From a checkpoint of a small multi-label image tagger.
Training: muon at rate 0.0081, 4200 steps.
Data: trained on photos of plants, animals and fungi (iNaturalist), 38949 training examples.
Rows from expert 3 of block 3, named by matrix and row number. Rows with one number belong to one neuron. Each number is 128 + 32 x the weight over its row's rms, rounded and kept within 0 to 255. All counts start at 0. Numbers have three digits each. After the name is the row's rms in percent of the matrix's.
# up: expert up (model.blocks.3.mlp.up, 8x192x384), inputs 192-383
# down: expert down (model.blocks.3.mlp.down, 8x384x192, transposed), outputs 192-383
up.63 100:115091148142137119138143128115130090129094130092127092095116072121210108134094172103124166155123113185119056118117163130108116108150169083143136161110132141059133113148175115157122148131150200085154086109119097095149122095119190116074160099117170147130082104142145158156109160084086096165129173067154140146105125156121132156103107154139083124133138124145088127117148086114125156167076126181080104208107081133148090144083204125106156180136154167127183160150082093107097145132120165181134163100074121131091129121146112107129114193187151166151116131185123179074084152144073138151
down.63 102:174137125182114185097109139125090089101125087128148201161134100129135148142157099143085134109113169103099115234166143155152167156117142105100125088106121115141104126116095201127056101167084153155104179149079110190173080123102135072197177151101153175129135132158087129130037116150167170159137128143135105144096105082134169181199082098149150098190174106147110102137106107165132145115102157159127130080156114135108122124096078144156118115119118120138100056094151126183139108144113138110147102155208143146157116120128070073106129122105128121130073125169217165114116086113173118135
up.64 114:117093149148137028128172189118122102182141109081120155099136160166084133130174117065150132144165126127108174099106091133092099132124121079123171134156115075143174133088100118150195110120173120134119118143183135088149102140146129175078129099170128138123140085130071076045156108080105131152156157126106129138084073113136146211061127123080135195136159147119158089137105095098168126142146117113116203141155146135111162132126119144071148067130110114136136163143107090111103124221092125225056127146096161130149138096186098091096128075102109127170151163120161116124111132099154102076
down.64 106:126121111079063153096162126157091138163107147153118101101154117047153120183057121127142108176113107143153173120125110119164178124151098107161109130110150118110103211168116108145131130092124122085162128113088105124121119159077150129193192166151143114066132161078132162107133173109120124128106098087130104205142143174135118132112115137209126157170141124116136123105078144117071097119118147135181092141076154096082060121153130111148121127099091087136158132168074161090154144120158149151120167085133158105164139154092119097062214138110113149125115169103141084179133118151093143103
up.65 099:122128170142115084054075180166097093129083175138132130142137121144181096107027175087167147153127127094135159190165110177135173136170110109110155105127168130135130133126152068075139133094158069160073127092122111128129123161088166185097109145007074139132098109035179114124141102137089062151122157130159127229117123074061121118124143162139152096137120109163134090131119154143100142150104203153107155074141131116115151145130136133140149136120161183142149203183168174125138111128128067129132128080137114142087108183091152137102100158161135099107116156124130126092162106147128096101
down.65 104:166106114118151145144157146095119110158158149120127137086186146135196132039117095073134127086142132180137131103156138125130166122133153149137068130092134099197120151095122145173110106140091100132177160171134141133110117103127137115148200205142122181126105180101124127140144143151108148109113158103147156098103144138171108086081148134138153174093120138160088068196124125116061103084100143117155200138106170111166094093165074118099128139022110086137143125083093113104102116107085106194069130134123100124100133132107178091106082109168161139101125119078105105121146145150127121137
up.66 095:179117120143155097135103131129127117174154126157112147122146104130135143162122127115031152138125133114119169144170115078197136112153117083118170152137128093130126120131108150088185099091099109109191108148128126153147146158134151134192081170096131156084132098079099119170097120161124138145118143104163146068120103129138107153152209139134138191127148074206086147116121118138155103156179082106183150069090122122120113173138130099117077142138168171120091143134162149144116090140112103085082156095169132161148120169113153136138157133046100181182097114068128123133165167169055170129
down.66 097:179124101127108163133124130099103135105137124132216125028133208109169085117140117158159130102119101131127160094130052151151129080179129100146136132174162174145134066135112127100092128118070057093110142164087102120134110081141074141090145110127029121130169089122100138118047124135138143139127068104106094133166121071192129174122164127126142121122107132108144143152164180139138105150148143107133141165153128135159103117117145138127153121153088104112196130108100145121121151110149170117155124085154123157105116160177108160115140158127073103095156124153087143045122142127158088180
up.67 093:106093143103090160140056108131058076143107153163108166124173124139157122139143168119059058170149171113133141107192110091083121101116153194142184148143141139122079082136175148145119129129107124124101179031102137137118166153114124095184187124084159096033131157149116172090180114123126158098154098159122117140113132182111137122101102151114091140152113148172105113119149119134159100184114138133199154089127124121157130126155118183110187152042133121123103130102152142069136126148149179093144085128088130073118179129155096126157147160096128120136151128101159109222125086132105185135
down.67 086:081147135177067146172112132080190089141151122107111112103156177136132123103142134108105102065206070165129175135162111181153120111105156129129143108118110147101157156164141083178097105032133152127156113180155137097150085185105154135111158147108068065140086110083118103126151079104124123155107152122102091139154113086151103103149129165094136093105092160144132090162056127125151138143127185137111131158137148078145083085113140100113112131163162142141067126119156143149070147131189134135096107148148192133142092102212128103124080128100113128089062144139119138146107116122110155107
up.68 080:148115170173126101135115075115181141120092126066111128131185130182156189137118114109115160147101151137147077108178102171186092127125110111090153112149138048107100130111128125158131147210120121129166130079113138114058109075114162208134178146136136159121127163157154130150136123139156095163176084133108145076095130116076120132099114169099086112100208125166097198133126149111146137141215085127073139144096081113116084063112157185125104124143137151170140137127125139121076106089093171126132170102130100165049096187121191091091088140086149076125124082129072126138182136146150076151
down.68 087:172106158089126186070155188054071132080084099119151130080077087117120120135128122126131123163113087129141082200095101105135078135170104165119095175131146155154103175096126130164151141059122149063078132104085142146088133173122171125085162135163194117146111134154098086131115057113134132072081207198124137107143100145105151157124093161116107141099109145127126114199158132114139181140148183151119171107104140162096111106149103029162127138155128122162100185122126128162102100133110112116229084095119159094101114106170110148119101134127181116115114104134131155140097123169158116118
up.69 084:101142128140136115143160084128118108100134166146080131104099113160108103155149142155103139125144154166126118133149104155169148138117151129153143127118083166110160108108176143167154119066112165121130128081160099116099125091164171118110100117118169116208169137085119100119108066112151081167000160145094113172125104123119064176173123108088174109156149143128115177092118094146121152052134137126149133141176102101120077093096093098160070157168160122112172153171200134091164102158092146174127086103126105140152117133107109127085120055121087106110118121108131102104141130119106112151
down.69 077:110159096190076069144105133153059131139125109122111152120092161135158161120129098146105205152144111102098133159105155114106130119164127075192120142139142121167169124096170153125144118194091131079227150179136107143165111136113061187152116156180130113161130092134109135121132153153113172102208100173121131090121128102111113144109110149137146093162183102130115135154110133158122138134083175142094111150172170128078104106072154021122158116111120074137123112107133146110017136138173109130098123144145125119132189151159157085104192112202127184135118101097162093134120145125190137141
up.70 106:155130112108083073148128108107186151101109091153106154171157130126117121127077140206142118151179135118095162142141073062116056131117072121121199102111130118117099065116095097100117134171167165128112162172137118086131143112086163128090129146078126129067125128134137170110169108148183149138124142144141152095137122181138148111045114149154062128118133159130108127138157177110180111138116119129190135146137158168114136136132157137155088074142086121092101068103146097104115100118083138076116106127093146126085126140120151140104070139130094084115083146145135131100079129113102133117
down.70 102:121106189138159149166090090132116151127134124091106044131108133092132138023147115081084118096132128129106119103154125167153110150098103141116095124144104126157147104150207184130135072068134121165143092109127134129135100131132087116143137113093146104139123168161116107128168151119121143076114157161097158114122126161126100102161141093139162168122160133102086157130140113131043126160180126076134051110140107052137142196145151116063173152134106106185096110099077181103121110156122201138113086153122199170113176122151145108148151079136120124148115161087115147123124206155146082090
up.71 087:131104092101134131105128147149100110124090118118105176104079120150055169152132109117137088132144132137154109160118084143186116141083156160172128093106191110162123147202127082080133174120082125149113233153149138117152088124110156057171120088157132082144185125144211116057127120104147133086091104135162099134147105139128179170166115100132117072174136139084148131108173111113107105142090161201081144103165146148146142112078119130130101132049146171116122099144093156127122129159078148101134116107188157116172164109084135151122084149150123074140193161173109131120113108155095178142
down.71 092:134137095140111147134129142128123096084149165126182181150119117144170117091160113074134126131177119142155120151138149138169200090146071129115109158159079083126091112169114160101148097101101179078184135124182110118133066155127133136167115097180119163091101124102134121138126113107051108145172179144145161108143123101098124098110082149120100185121114166121143130146062143130066124216159121137120117175090118148100066117103110158096151190125082147209095141207137203151172113088192095125125113123105157132085154086171116158044077142100096097112166116148179134157098137152144101140
up.72 104:117135137150073177091132108100197113107124152112082137158139136082154122115134130109140162084086114151144123184171206108091149138153148108135106146114127167129179141176137103117100120126173155140145140140085155121138160165135149043226129184148148131142100116165094145119142203134080115090131156124158133187057124141185127123121144122103112139191169132172094120172169154158076101117168109097090148160115109090137094114094108165124109146173128116135126089121087128131115113141187119154132110152127104150145085091136177113079107154124070054216116099141087132067121135165129117101
down.72 103:133100135101144103123182151175147120118130141144127105063132068096173134122139170079135123183111120113151137112118116176179128148060097070199086100106155166104088137134042178114099066140121047119121188141109063190078113154129178062219144143069118144133163142133148175139136084133137171108104133064079113139157100117154151148123141101130176166123142134161116135098111083155159147117089118154152089130172098087102140127100161141151107157126142122115124179118136157142126183153160120132099178113124072055159139170074093139152132105112123147090145151106071117198105067137116137130
up.73 115:106055123120146123115167147142143136052179097152135113098123099109099099111139169164105125132129114128143098106134100143171127117180136130109189165128129127164095151078145140101082153151113151108062120126092103177105141143147101107144149094163136113142108098170147192140134136166139109114137093114193142050159107134207027131124178107106138137118147093159152182091177120159153127115017093069141147103120094120105094123138168136111147098189140077184142150118099118136062139118173117183135112139130112105129105125102116156129182079094183111122170104141187131146174190132119048106
down.73 115:109117135143146177146115180120158147090167134151073091093047152176112170160161162137126166139063130099062154169166122106156104144183118088167142171125141104134122112109136126173134104154053107131114101014039142163154080122115151186144132143147085171111109189130147109102100158099134111100079145071117107133113147200094106152140101109154150130128127156149135123119086138149084115136162132093158154110120105195143091146138101114144127087123124101082114045151120125122143117133112115164133164097109127218129110058072140093131145165138080127139109141137121150131159186157221160091
up.74 105:132120137144124169069119127122118133148092107174152101126123210114119077133111115130173100151088113176095111104107132138099096135128178057140106089109122126133179108103164097065164130120153069138106121136165066155119159128153076134157144140099074122173087105168130161165110112142134143125117109144091193163072158108150092170149065185184180161093105088182110090111092148118085156108134102173121140136192117100127119154126139142182121141090172150071120141105125020139142105165169157119119118153161127120130158156113190098096069098125140098150111075074136126144117140128117117177
down.74 105:145132130083098106133169117143163134130157148111123116114139114118123086081113096141120140081137159126093108138108105145107153184128102128200137184142155132160101108097134126128122092204132143156136129130167151094151121123115138096146131155131204105125148121166113102124163085092150157137147127113162146082122094131088226099105131110115064100131203166121138132130049107121171131188095113124149105130181150119148170138133120099088094128116112179125107195114137189116061213144091102090044097162039131137089152110120074139128111105125190234158120156135169137106097141112174166118
up.75 099:118129127191108122184133097128130134130102082126131156134058166177160125113132202139173101070121126177102127143127052178084092132147158106098163123133187194131121158163093106128143188155140073150115153080135117153111175103188169219189138065099125097121051137082181124115124144103129053102091188137120121109138128106081125154139111196158133076127124084138064155161078095178123112114103134113105127083151122128116130074115095122141170180127164113087145158109100118111103144126164113077141158144145104157109088116170191167061144156120058147113103134103130180178150079081116082167
down.75 095:151151131158155129082099164119158111091138148120060140117134145163115103096113126079143154129167140072084110145149149068120145089152187149126170111141140140128132115123151090189146122191154104102125067149117116130133132172077113137125146110101122157115126134143096100133093140167137069132129132202090162126121166123131150122089100128134078171128126189117092050148158197187148133092154145162134137178154188096108185123138175107110092158154064120114100086202138132080125080136140151111038088142114139141091133122129109113127152123142128150080126107061099123115095106102158167083
up.76 105:091109121158155156164116154092151126104155178129157108096142131128110133203097083159125124071097139120130141150142149103160074128088126140179120086114142176113111160096133101135133167157126190128109111109071087123143223129124123105174092138054064104115145148152143158147108149149140148126154194150104107143155113191093118122080148134137127135077122126153193086150201181108137152132193131114103110108189093085070123092131127037103170075164057126166114147130123154167129132103124054121141126071135136118117087106075111106140145151151101099150072125133116106142152123101087179126
down.76 106:143155117117123135083131087122079093120095090158130085146106115073162144151143129108084085185109137130110098113113133130108135152173138134117158122165124060121113119107134162130108096055078084131184099112147138179098118127118065160154141160124147182161070168096112134135130142094167106119048111129120114125143088084167120165130172102127126081109098146112146096103084101137140107130123131132157181101149118161163098125101088196129114149158163162146128141171117129173141107094179128108142082144149082132189143118169135100177097140144123103077133092183103114036153170103140073155
up.77 101:121135125072148097070215143086110149085134147129151152101106142135114045116154133098174105150089103158137166175130136213152093133177175196102102062123141128137174161158125130140143154169172115088171134096167106068098113088157145187106133118117060122163119106141147108107143083074122154128153145140105175142150121113143142092180114225102065106128122146103123124125152159133188077106109128141118146105124095080115124127150139049112161148107159082113139143170122159102131157169139116193188148109093115166161197149096145141049074080095160103151110077099108128125136161094142123147
down.77 102:130200022141117142201092142119125168160160122157146117132121078149113134167186182128135087120112110147106104152147100107124134120141105105149124149119145124125198215128170148168120095122136112103139122110047126179123135131060088128139104112086122127115153167079145091147129120133115220113105143131111093151144113077109138225087133060110144134102148124159141166127109113115155106077116156159110092109184066110150102151128155155159102170104154152138185123187077098094139146158163110112088164099142101116122113170124123100115130152098135176105139100107108108158145143120142111081
up.78 097:109180168197156118165079115159128119049147162117136151152065141108138092134068120166153137073134126131145154058191114136219138123118116154194182091093142129106157112163172101128139107140124128096210137123133106095118105129154113085099119104139125124073131113119155155122192131079159106098076105150156121129155090145143103165133095136188076121130123140115116060110161122112078106173172098104150162125108096185086183163124060111118113163100126152137123119178116123067132146124122116151162038150144123171144111150109152139150104124232106154149168041125196118142108090062166145095
down.78 088:136147170148131121114147159129129089168122112195097156140148142152106087146114043145093144184106148085132104060101098166105143139173190110165130155138121142164118098071130099108083103100153126100114194127132128182136112136101153070122167132104128075098104090091119097109107077146077102162131161093141104104104135121158132056126214116137116082145100120180141053168108154105145133111193131106151147137156101122131070113093156142104178094120135122060152181117161124139108116163114143086118140125076157148104155150153126109154142106139096144161164141082162138101083115123114085144
up.79 097:108098187126157136123163082110109176072134067039097101135139058131046135129113139119163137160067146162109030158089121106133111194072097185150181038121135138167155172206155139110152134137183197181094151161132113145211158087115120136146090143126112111120133109143150093146113086176126121109087104143128135096085150110171086190174120148175144112153174111165105129120121139174157133144084119144102088116123101131162171103165052073118138149152157120196133119160164117095123090153103086109134122111112122136134077124159124108116116114128073149139155173084078116126153142105143154143
down.79 100:120105184188128152107097131130131145110155110152138092088110150124067133158174141157080115110124109139129160083122162145128082146125185133185152106128078111118175101116120135107107099163073116117089110140127129106106132119108163149141200160145103205166114121139114137139150127090177122155134108023084056151105132070130130134115087147073125111166130156119118157133100094107087177150088053128112125129149086135110094109145127167182177123071169181101113089127125182099167138124166154129146027083182153133115093126093183135145106149112172073111132118142140100122094160157156110103
up.80 104:170134107120124123133190087112157146069114164159148130082118141129170102134170103195147181122131153100113182086136074121140083101106148111041104109102096090143111139184121127155128075183097147112106144095082139136166113142087104111108113168124156143095137173124150170141104110127171135179139116101113128108149059100164091080110103161123139148137153108073111169144087092142148103104129112124174120120115122152142082107120075183118133139095136174147178150158131094173124119169123194126145104170235112093122124149185115199194179124142123102097117104107086128124063121112064116185
down.80 111:165115138143097120136145123103072081173123143094114149126127111171106194141097142088092111153179133159137087129087137049109114114164131110058144147073046105116073165111094151139084153180150140089170197209156148118115114118140122096117113088136155162159105112149106100090155164145127134102152190117127179128083128121105139137146114123150108104167100132063124133124211105089115127064141099111106137155158180127169094159074135157131159055199127178160164140095147147111133178152121090103171101148133128141174152214200093102092141128079146135160145149138183088081127136121135106124
up.81 096:162080199090140093105155094092155150093083175105108103100156105155128174133098122107156175140149111102154172122126075125174174124161155124102170142113102110148104103109130122115120072127143095184057120086120118089129159077155155174137112142089170085166130165166121154135135160126134180104100123177177112138164140083124135075112182119136073082190120161097133035167173094125110164160136084121122127176078076099142122112123061120153088107150171171120113176092079119080097165120095059138154085123105144126127083085124122181123168166167148167158170171206124138138141170127063141171
down.81 099:139130079120106144104101206152126156135189180120150146181121142087120159134083161123171116098124143134082116076120147081113163096142110092227097198140159157144104096084103149097067193121094125135091152109144156148121078193058183101167130143165110125094153128140164152155158158079179128162170065142109142226099158129093160145115053131112129107104109099069128150137115131117135110112138114087167115182165108095201181101147099142146154202103129089132129072135166143148131126141132138181160146123146120113136203202088148132155148115100118167132171110082157220148086126182166106154
up.82 076:105143125146173079113099169108115169081112130174165093108136192132068141167143071152128090169179127092123134132110177133123102116095186148196134148138140137097115145151129092179075130139175099120126130130126109148109137143091115144118186143118114110093140145127176209153094150179150161113176151132120121103120137170060145066068114150144159127078143105120117081052099091135150110110096176188167154123162157098101105119104145148115144141142126168171117129114136118157085083087104136180139078132102103099125124113105097138138100096068112085102148126123190108166108082131164193116
down.82 070:174111147090171214112064089162091138125135118163101168089118103131110130162149141120146161113116130174166118107168123132150122178167137105162131075129072092129187162128116100154095107117088208108152091118076137124175179146247165182131146156111111117102160132137068103062144138114141144122149088117118138128114127131166076139195170092093149126108197152144079167115155176142148105158138148096106125113124069176142120094190127102139125138096183149136071105129093111109076128189090112134097158137145139131118114109138146151097189159127128127111099121139082124079084181082138125107
up.83 093:127147085114103120098087140124089111180132082114143125122124111129137107090127198126155158160194119133092194150157164112118190115097156116154071090177168143137128156128094125088160102133100126099134160120111153158125130145072089083139131132145131139122110131094145141106109136199129122125163099099087141091174115141174084193105126155187163162128161169156127097090149130171089141098160140072172157076137097197156151094139189123144158060097136160134180168109144119105161186128094171142128212136139066121146089093093191070118183105126080162174118084087156133157131148045164102091
down.83 091:179120128083104142159137187095097118159138111087140119132114146131147130121094097082167156123146092078074084124104048134147067164113101115116144122167111076141184122144098115115160171132113091149147084158121108112111138077165133205129092104130110137161128127149088095150129105091151059147164077142108147174104110114149114161169078082118095146157167120166108090168159202144118128101181129106162160059156101089122078126137114136087112164161118092122128123144154117164108090128130104116099132140113127161108118084212096120146069159168192146134124104129109103092106122149152072109
up.84 107:150110105098165101102133115151086082127128133124136117126072147104169123122085151119131056151110067160130089165119173106112152153201058108142087106086088217105136131081140115146205154096095128108106161039110173129095148156180112071148165107145084112129102102155133121067146174104107113070114144117147118144151170082133102077146148128151139155106141132099173158149109113143154134174128098120128183144146072136086139145147113135105128064149089167134169043142120095125130162104153087168144126105130123149147090142124161114076090162119187138129149114087061123124140142146119212137
down.84 096:131132107155121063116088139123137155129085142143106117137202105150157143136142156122112169122107117139103134157079156140140170124095112144118133103143152097090092138169155095084093086145151105154137146195106133158122117091117078168147131142148076107074104149126087135141081136151096155072109146173085106092190139163095118114166131117104185132151117093154052187128125082194040170182068130135137101114098129139066181130110143196154129146088148106117112177109155154154180086109132200067146201216080129143157068104156116081139143148136146120091138111132093163110156042100077117137
up.85 106:139116147092155033102212113185095084120165131153123119102120076133162131091107159125112129124106151156079156121164158104110123143146100087098123202131154126072131121132132131115099131158118117116096167105135187131090162113186091130066177165116070115089110139084139140121107135113127090131164107097060142114129123148064090118054128113084131164099130161110070130070104139170143171166101095133108174165150103078117161092120080189089126204085149145065145181112149156159124076178140192139090056124131057141121151160134135140158178122137133158104143096104125106112130185103127156110
down.85 101:119157086156150093111111139129104019137085133107154120125124088191119137133120103142055113128130183204135101125151111119080179187144130093131159155159119144102126132099109135131194177190078151113172112178153073082125109160101101119124116151140141155078070123110130092055159117124124137155084155089093106115111065113135179143138112091142102123098185112142163127163162162096145147119171119125089077070157166156147150150150146112090163101135164098167122115114084114148091197119114100118193197163161112140114099107128149121108179133111161139120094147093116105105112154119133101119
up.86 102:129120129072134115081093110169062155083159162142098147101107097136101107092068118153134154147097135113127164153131167150133122116166182105116135088128106096115163118147168179149133140120081114096073130138124175147115145102119144117096132108115185088096201147112114107150129125127088128123132110085144110104137129136087153098082123154143162137168085101115121126094093186171159171123134144044136134164123126156129145092079119147143084120196150101165095118115096160134120148098120123090141167201139236102082199069092086155157129162125126097175136124052167109113143151132140135099
down.86 106:031110146136076130168113107157171036113187176080091119188117092160071145134113142136129152107114139077134169133085185130141075145152115180121134119164121110125059071120159174108142110115093157129156093121139098143183104144116099200102175105169127125073129121141152118121088156155188129148087158111084088092146049097093159064143162097170163145121140163116117141133169116126152125181112140137095163112127076161046108134119135150126128136115125133116100081077096082128136162138108077120081124118110164121164134126068132173132095121119118110100167145178149133144139108147125134125
up.87 104:136168103077150153083149111134148182135154171141138078142166165096212158148108091162116107120124124109163124132106128132145117140121151123084091053151099171079126058093119143134140205079185112127139157144106119180101136143113137141227120164088132145117108032124114117154128086150157122105115161091094153157079144098061151081121139126155143147175122145133094109128125164104106182112189084183093166125115136051135111129139089159078043108135151181136120148105116164105130118144148096140124155162126061097126177138090136123094106112086102106150139098184093202128153156111106101161
down.87 106:091149105098104148161097117113100057060151132119096132115100109175111127129171134146102127158174147152168119148069168127094139080094182124136136112151173088146117131105148112085111143090073156125136157188120125121141124177144165089200087176137210146129147163189127143073081181185133081138187114139147145060110125162175134114102133062117120133124123183082173132139174101114126097180107171133168124115175141116181152115138158099103109175153162106126117159045109114103168167120151123159157167124068142029098078136195096110183098117094133167089144132172136129131103098124085194102
up.88 092:040165156132112095125125174192094150102116127142155144104106127127109084116070094127141128101135105158102096139109121106119106142226129151080138167128108081113128158096125193136139088089156137123133109129123119088075169111099128060108103111178112147132141149103130107162128160088160141123151209136056072156175116151189149133101127108159098126089090115120176095144149085139130082145141157181138155153223106094128203102101147105171132154125238130177122111161102188126111122114112131138116061143112099125131102178142050166097082157167192110073103072118131092107112088119088126145
down.88 091:172081138069130108144120100119115104117113099150081213121129112155131136135194177092077085125172139175144148100185152125134180126150069098144090090139147158155159122153092090095123100113111120123087137166149119141156189069122116146165095120155096142098068080155154137159144042148093109099191116182153137066140175074108167115198133082144170123096102166121161157055061078187094091120145088129098144153096103140111085151107119124113165123139112082180139125123125195183140135160136156095135107116112094123155172111117192144125098061148163105178120119134122120136086169154191137156
up.89 093:154156091089085103123141105129122103096072076170105180173218143127174096115072210157115045090127114122184088147098156081130166136128127124151162079102133129126094130139063157183095120133099093135072090088113126137120163167122126094197112149107156081088128137122171157113096158122082153136138175135154107088167142160086132140067111124122172149152099138099138127124085134142155121145083135177230171156109184086100144216192130171112127128067137156141170116123112139128148138155139107136110094129090162053124147179096134158102095137145080095083118134176177110084109081135112111121
down.89 101:120103105196095153139144129089099139123083098106198132131163094106088181140128077129154171136131123152137060119141158216159119104186138109083158150184074149086085155157099157126152131098088201080099133176113158158189102112191123168111093144129164159171116086163101096137100118135111127142117130138165056149115149130088142086114144158099158120135168119101190110093165182108098175182114138112144087119184083119145118166143156180146136149179094104092087149136097117095057156097147115155087170097120105116114072083153136151103160142093135168046172049143114134118164120117142115072
up.90 096:176138112083083134147152090126129164121133068171140095134085166136140129146104060099178077126156120127131069116108156106128109165085123141205128116107124139066158180139065120130139124103085144104148128149115118170113181137059195152207164143116168141107136106104128150132134070112158153198119134153198135110087109161158105041136152124146123135135100127108114090129137141170107100074117163140120151105068076087103093099123069138096143102100150169124117129161132114104106120137111106107183110104064129110114121175088045123168081203150136112199134134202147188125084130152127147117
down.90 101:147113163139164159146044133140104095173144146164101099115098137124163109180141149183196147169091137110183095166142115112105125126109109148137055112110121157064160125112121150102147181117146142094121098171124062175128108070123155149130131156123206109084156143122150128152144155069125140141063144111162088125114103118063122157120087120116081169146115147078106143151077166093141095174116095156140157156169101211145150099131158155085132121162142110129120155141099130197120137087155148175096093162148230122100098133184114111135130172101149150059117094103107105131163114109135133148
up.91 105:127173122099109102129110164126166095167141201108108121198145156142105129085218107143126045101126125107191104137131172175098164096121098146154161101170137203096077130138107128125178161120120126129127154089147164155155127152116133094146116166167081124174118148123145165119120178170124105100115092161114134103148121123163137141164116135132111128115106105164095141189209095149108123119143086109073143106080093107145161078082141095144152174084139127142072153151121215090121136046115097150099148117098110101133135100106154143135067076130109082097081136164101152092101096161139094108
down.91 098:136106119176158101119201115140124080168119127110108148095154197146123126122134140156156107150152120150147114185090133135096128155101085130147135095114138114102152154107084119133093085056217090077124131206116156093137159160128201182158131129146148128132105168126153126127083081129114125092152147151134100127120111104149127102122110119125148154166102170141168120160083156071148131162131168125152179120124082081123078159140135100156092175156163137146119140127117089125142111161103141111065129089100051083140136186101140104105072149156121147119143144100163113161201112131099195160
up.92 094:150151110146125131131103091129158087112078117112130128161139098210120149116134138130143187105098125130113111119187143128143143145147108155110150129107140122201151156159124121115158171159125168086097136178145148104120121142144076151117105048142079095134088150124106136122098112113129092105067129191148164155136124129139162109161096152094079096095086129100152149092140122077182067153058077137146189098147121089121102161138048101143082159170153157064107152172128125180160175156216136143112124162153121177052126127108115193121150130083142179058137112135140144099120099125163078136
down.92 097:118110197124109105150130159140094092127126130142079138099089096153091149110160175161145121082163110116077086126140194118081200112114138131043107050115126145118142115116159140171116168213142159121141134078137143118091111126114115155108110143142064163119157118128210107115127106132093065166110144126132145115052108128094067119090131139108217157127133092192127144176090112118128169116137107165085111080133084153177095128076140083106129119118168135130143179090132120152142113132150164084103161125135098120167110101092154091078122090151126100080122142103178083129178133132089090148
up.93 104:155183106158133122099199147090145155096143132145137164078134181148140173128120123165069115105160130184101164090132161122130085204123176111144113143161123049131145100106105108108162125121099106082111081096135125174111132110091106112096166186154181083087121202139138173084147098131134086191155074153124145101185117110168137037107101096142112158138127096106136047082145170096135072145154143108110143090130121151153175151112075098150069136129089101102112121129096066106087167146152128168053102133149119086113141137152173110122151044141082153120105192168147090134151110138176140167
down.93 107:126114149112114111185138083092167035165127124114143123120129171158148146165172100120160133110150100113102110128068069177141199150147034108170132098141174188190099159123109114078147054054082123118126137164134103213133099104087134130058096147169147116080082153110135151096110173113177098104105106065111069146151114082100097111096183095142081100124072105141134111080168117066132178127111153112090134098098194142138155097169108148134086134089123153117117120156098140149112136116118131155177141096132146156107112081174145142135140177108143147138121153128102160223110209159109142059
up.94 112:126096148123117128178106154055120129136152065129117121163182169144099147109091126123110152129128112137120150152134129079134101131101144137133131135098145127132112199177114137118161126153106182090079114146133054158104114109127145163090138080164154086123117063149061088108163151126136148125102130135083124128142172073112133216115091120162122095191103089182094122164142093144106070114185105128095099142127136108138138099133140192140112103164141122148180187095132110166181149138111204129123100129074122152131119113194094108095125147120134148151194077085106119164163113109128122142
down.94 097:083144150082067089104127134162133156159150087144119139106128139088120116141144120159110114123107153136127125135062129124055098122030148066174085136111121128084181102102094123149068113118164105154188125158132134095166153129107132003149140255137122111119137126104103187095139141101023160102149146121119060173129105124137107129157141153106123154152171099098091157118160080097209166151142125154171170163144125141178124153124162133106115224091104102137166141185151105191181056148175132134131096103131135166087126099122169167179107123150134099117096126095092144073136121136102128181
up.95 092:113163144125144151143182141116121123098128068118155152144128050157080150110101126158123151079125198137109118158161150070153087067101144168121091150137127136146122137196163135091163107129114123106104137106143146134152131078119099174099123116138127091107105153126099205120138119162129121166099134153081155140142132165140139155105133177152117104034106134122110126082125137131183071173022166105116139116111164092114146121094093169210140120152131177110112165138154139110089170106098138161151118090141072175156222108138109164176149164107094087160131092111170127124114170092119082147
down.95 097:157106112119112128129124130125105079113143138146092118142062076099110122152128151089123127072116100120125147152138144111193121187144190083151171110159083095070164132127098141100099154186144122133145176141114168144136107173087098117124084103110097160107132124134134164175118136160168075155121160106181138147167124113162098164142115166139138125174214128111107135087117136114147126104086159131143145128137159157134076162140112137123165133128132143111140060155099133150061137125074176150116166109175129162127059089161119175105140145045067091131123167095129095074120083131083040144
up.96 102:092145088139129133205132097128134152118218150116111173106141122154154088177186083080123154141135151138101106093079148109092175146125112139080100160145144128133090131174140144089085153153089067131152123125171138103168077130165106208095136137127132092157078150113135122127174095128090167114122170166130109097192135181163136175143093117150178155067098157192074111111114151106091095099136135187115163134127153084141101132153132129077169073117129116190186133125142178076124120102113145189101108087122109108092089182096129144125098096154123133123131067134119110075137106119138150196
down.96 104:125085135109119195092071164081141093080119152155117194179097077149115137138120133146115110159198100166171138183138107143103076133175167207094163112131094103175175094125036118142164096134150145138142103139079128084138169091105148121053188096156142146128184099168136139109089079108190082091098085105112062118127100095070118120138135158167172145189170108128129147117122137132136084131114139152137150157103087143127104123174123114135125111106065167048096107071124134146120093128145105144103153199077096152162116149155103078144138118154062161134118184147228161145124153142136164137
up.97 101:104117171110061100150160152149124121149130112145195128085141114150121179130153138143081161142104066142056118143096156146142147144127118126131120127096142106148076194120128098132101162128133073087113092061066169150105142133182182179194104111103170135081142127185081124055101079130146200152141187094140102092160159167125078191132091132097135174192118128139172123125140114158169115127149101110131087143073117091093127059125123187208147110117204132123110153118099122053110111150140106088105131115126081186123090157168097145150152128188140149168176068131155064198153130108110093181
down.97 104:105112142097164128114100160148106135094240171131069184065117136132145194146206139153157173106141116122121135168084153121076104150156141203148159160123098208188146079138121123121148125152122120091149121133136184149121096139194132119183193155133121149131131082136112140102144118116180169048094104135125144124125162142124175092123210141150121123125130100091119088138055133099116106131127137147101150103103137113125175178066194096133119106170095128144192136190111122127146110135190131101097084106082153113113145109103098119072112104087118124113123132114163158129077080131135083142
up.98 107:104199166120072164151149162140114140077142108153071106123097085125169133119166075141103071150098104126165100127095087157155147082165125061121120143116114134129113152078136150138104172173117102108134088126064146092113120176107157105089158090155120171149127092103119168162135125116128104130150082083195153167134145126114079162126075120127167175139119110168105178107048136162111102115113176107139155129101159123178063220126139115182127166134117152137170116132137140144131089141137146147168181039120137071116080148160119136097109101222122095137116134129126105129140120094121115150
down.98 110:177152124103164132109125113041167116185116155114153166156122136134160080079106037116173135124135173132123125102088163074129129139148119155101127098117122161148080138107153110135110159145163112141133086117168106176149169167079172090148160152138150088099110159184142124141196139115143154119118124144140113098133143124057108148146138171143150153136168119142118167119141180141105081120137155127109127139118104121110128167131068098138097073123118114151084147100060121142135112083136149097150097117096125154130127081081102109127129152142147133200125135145123103151127127140157114162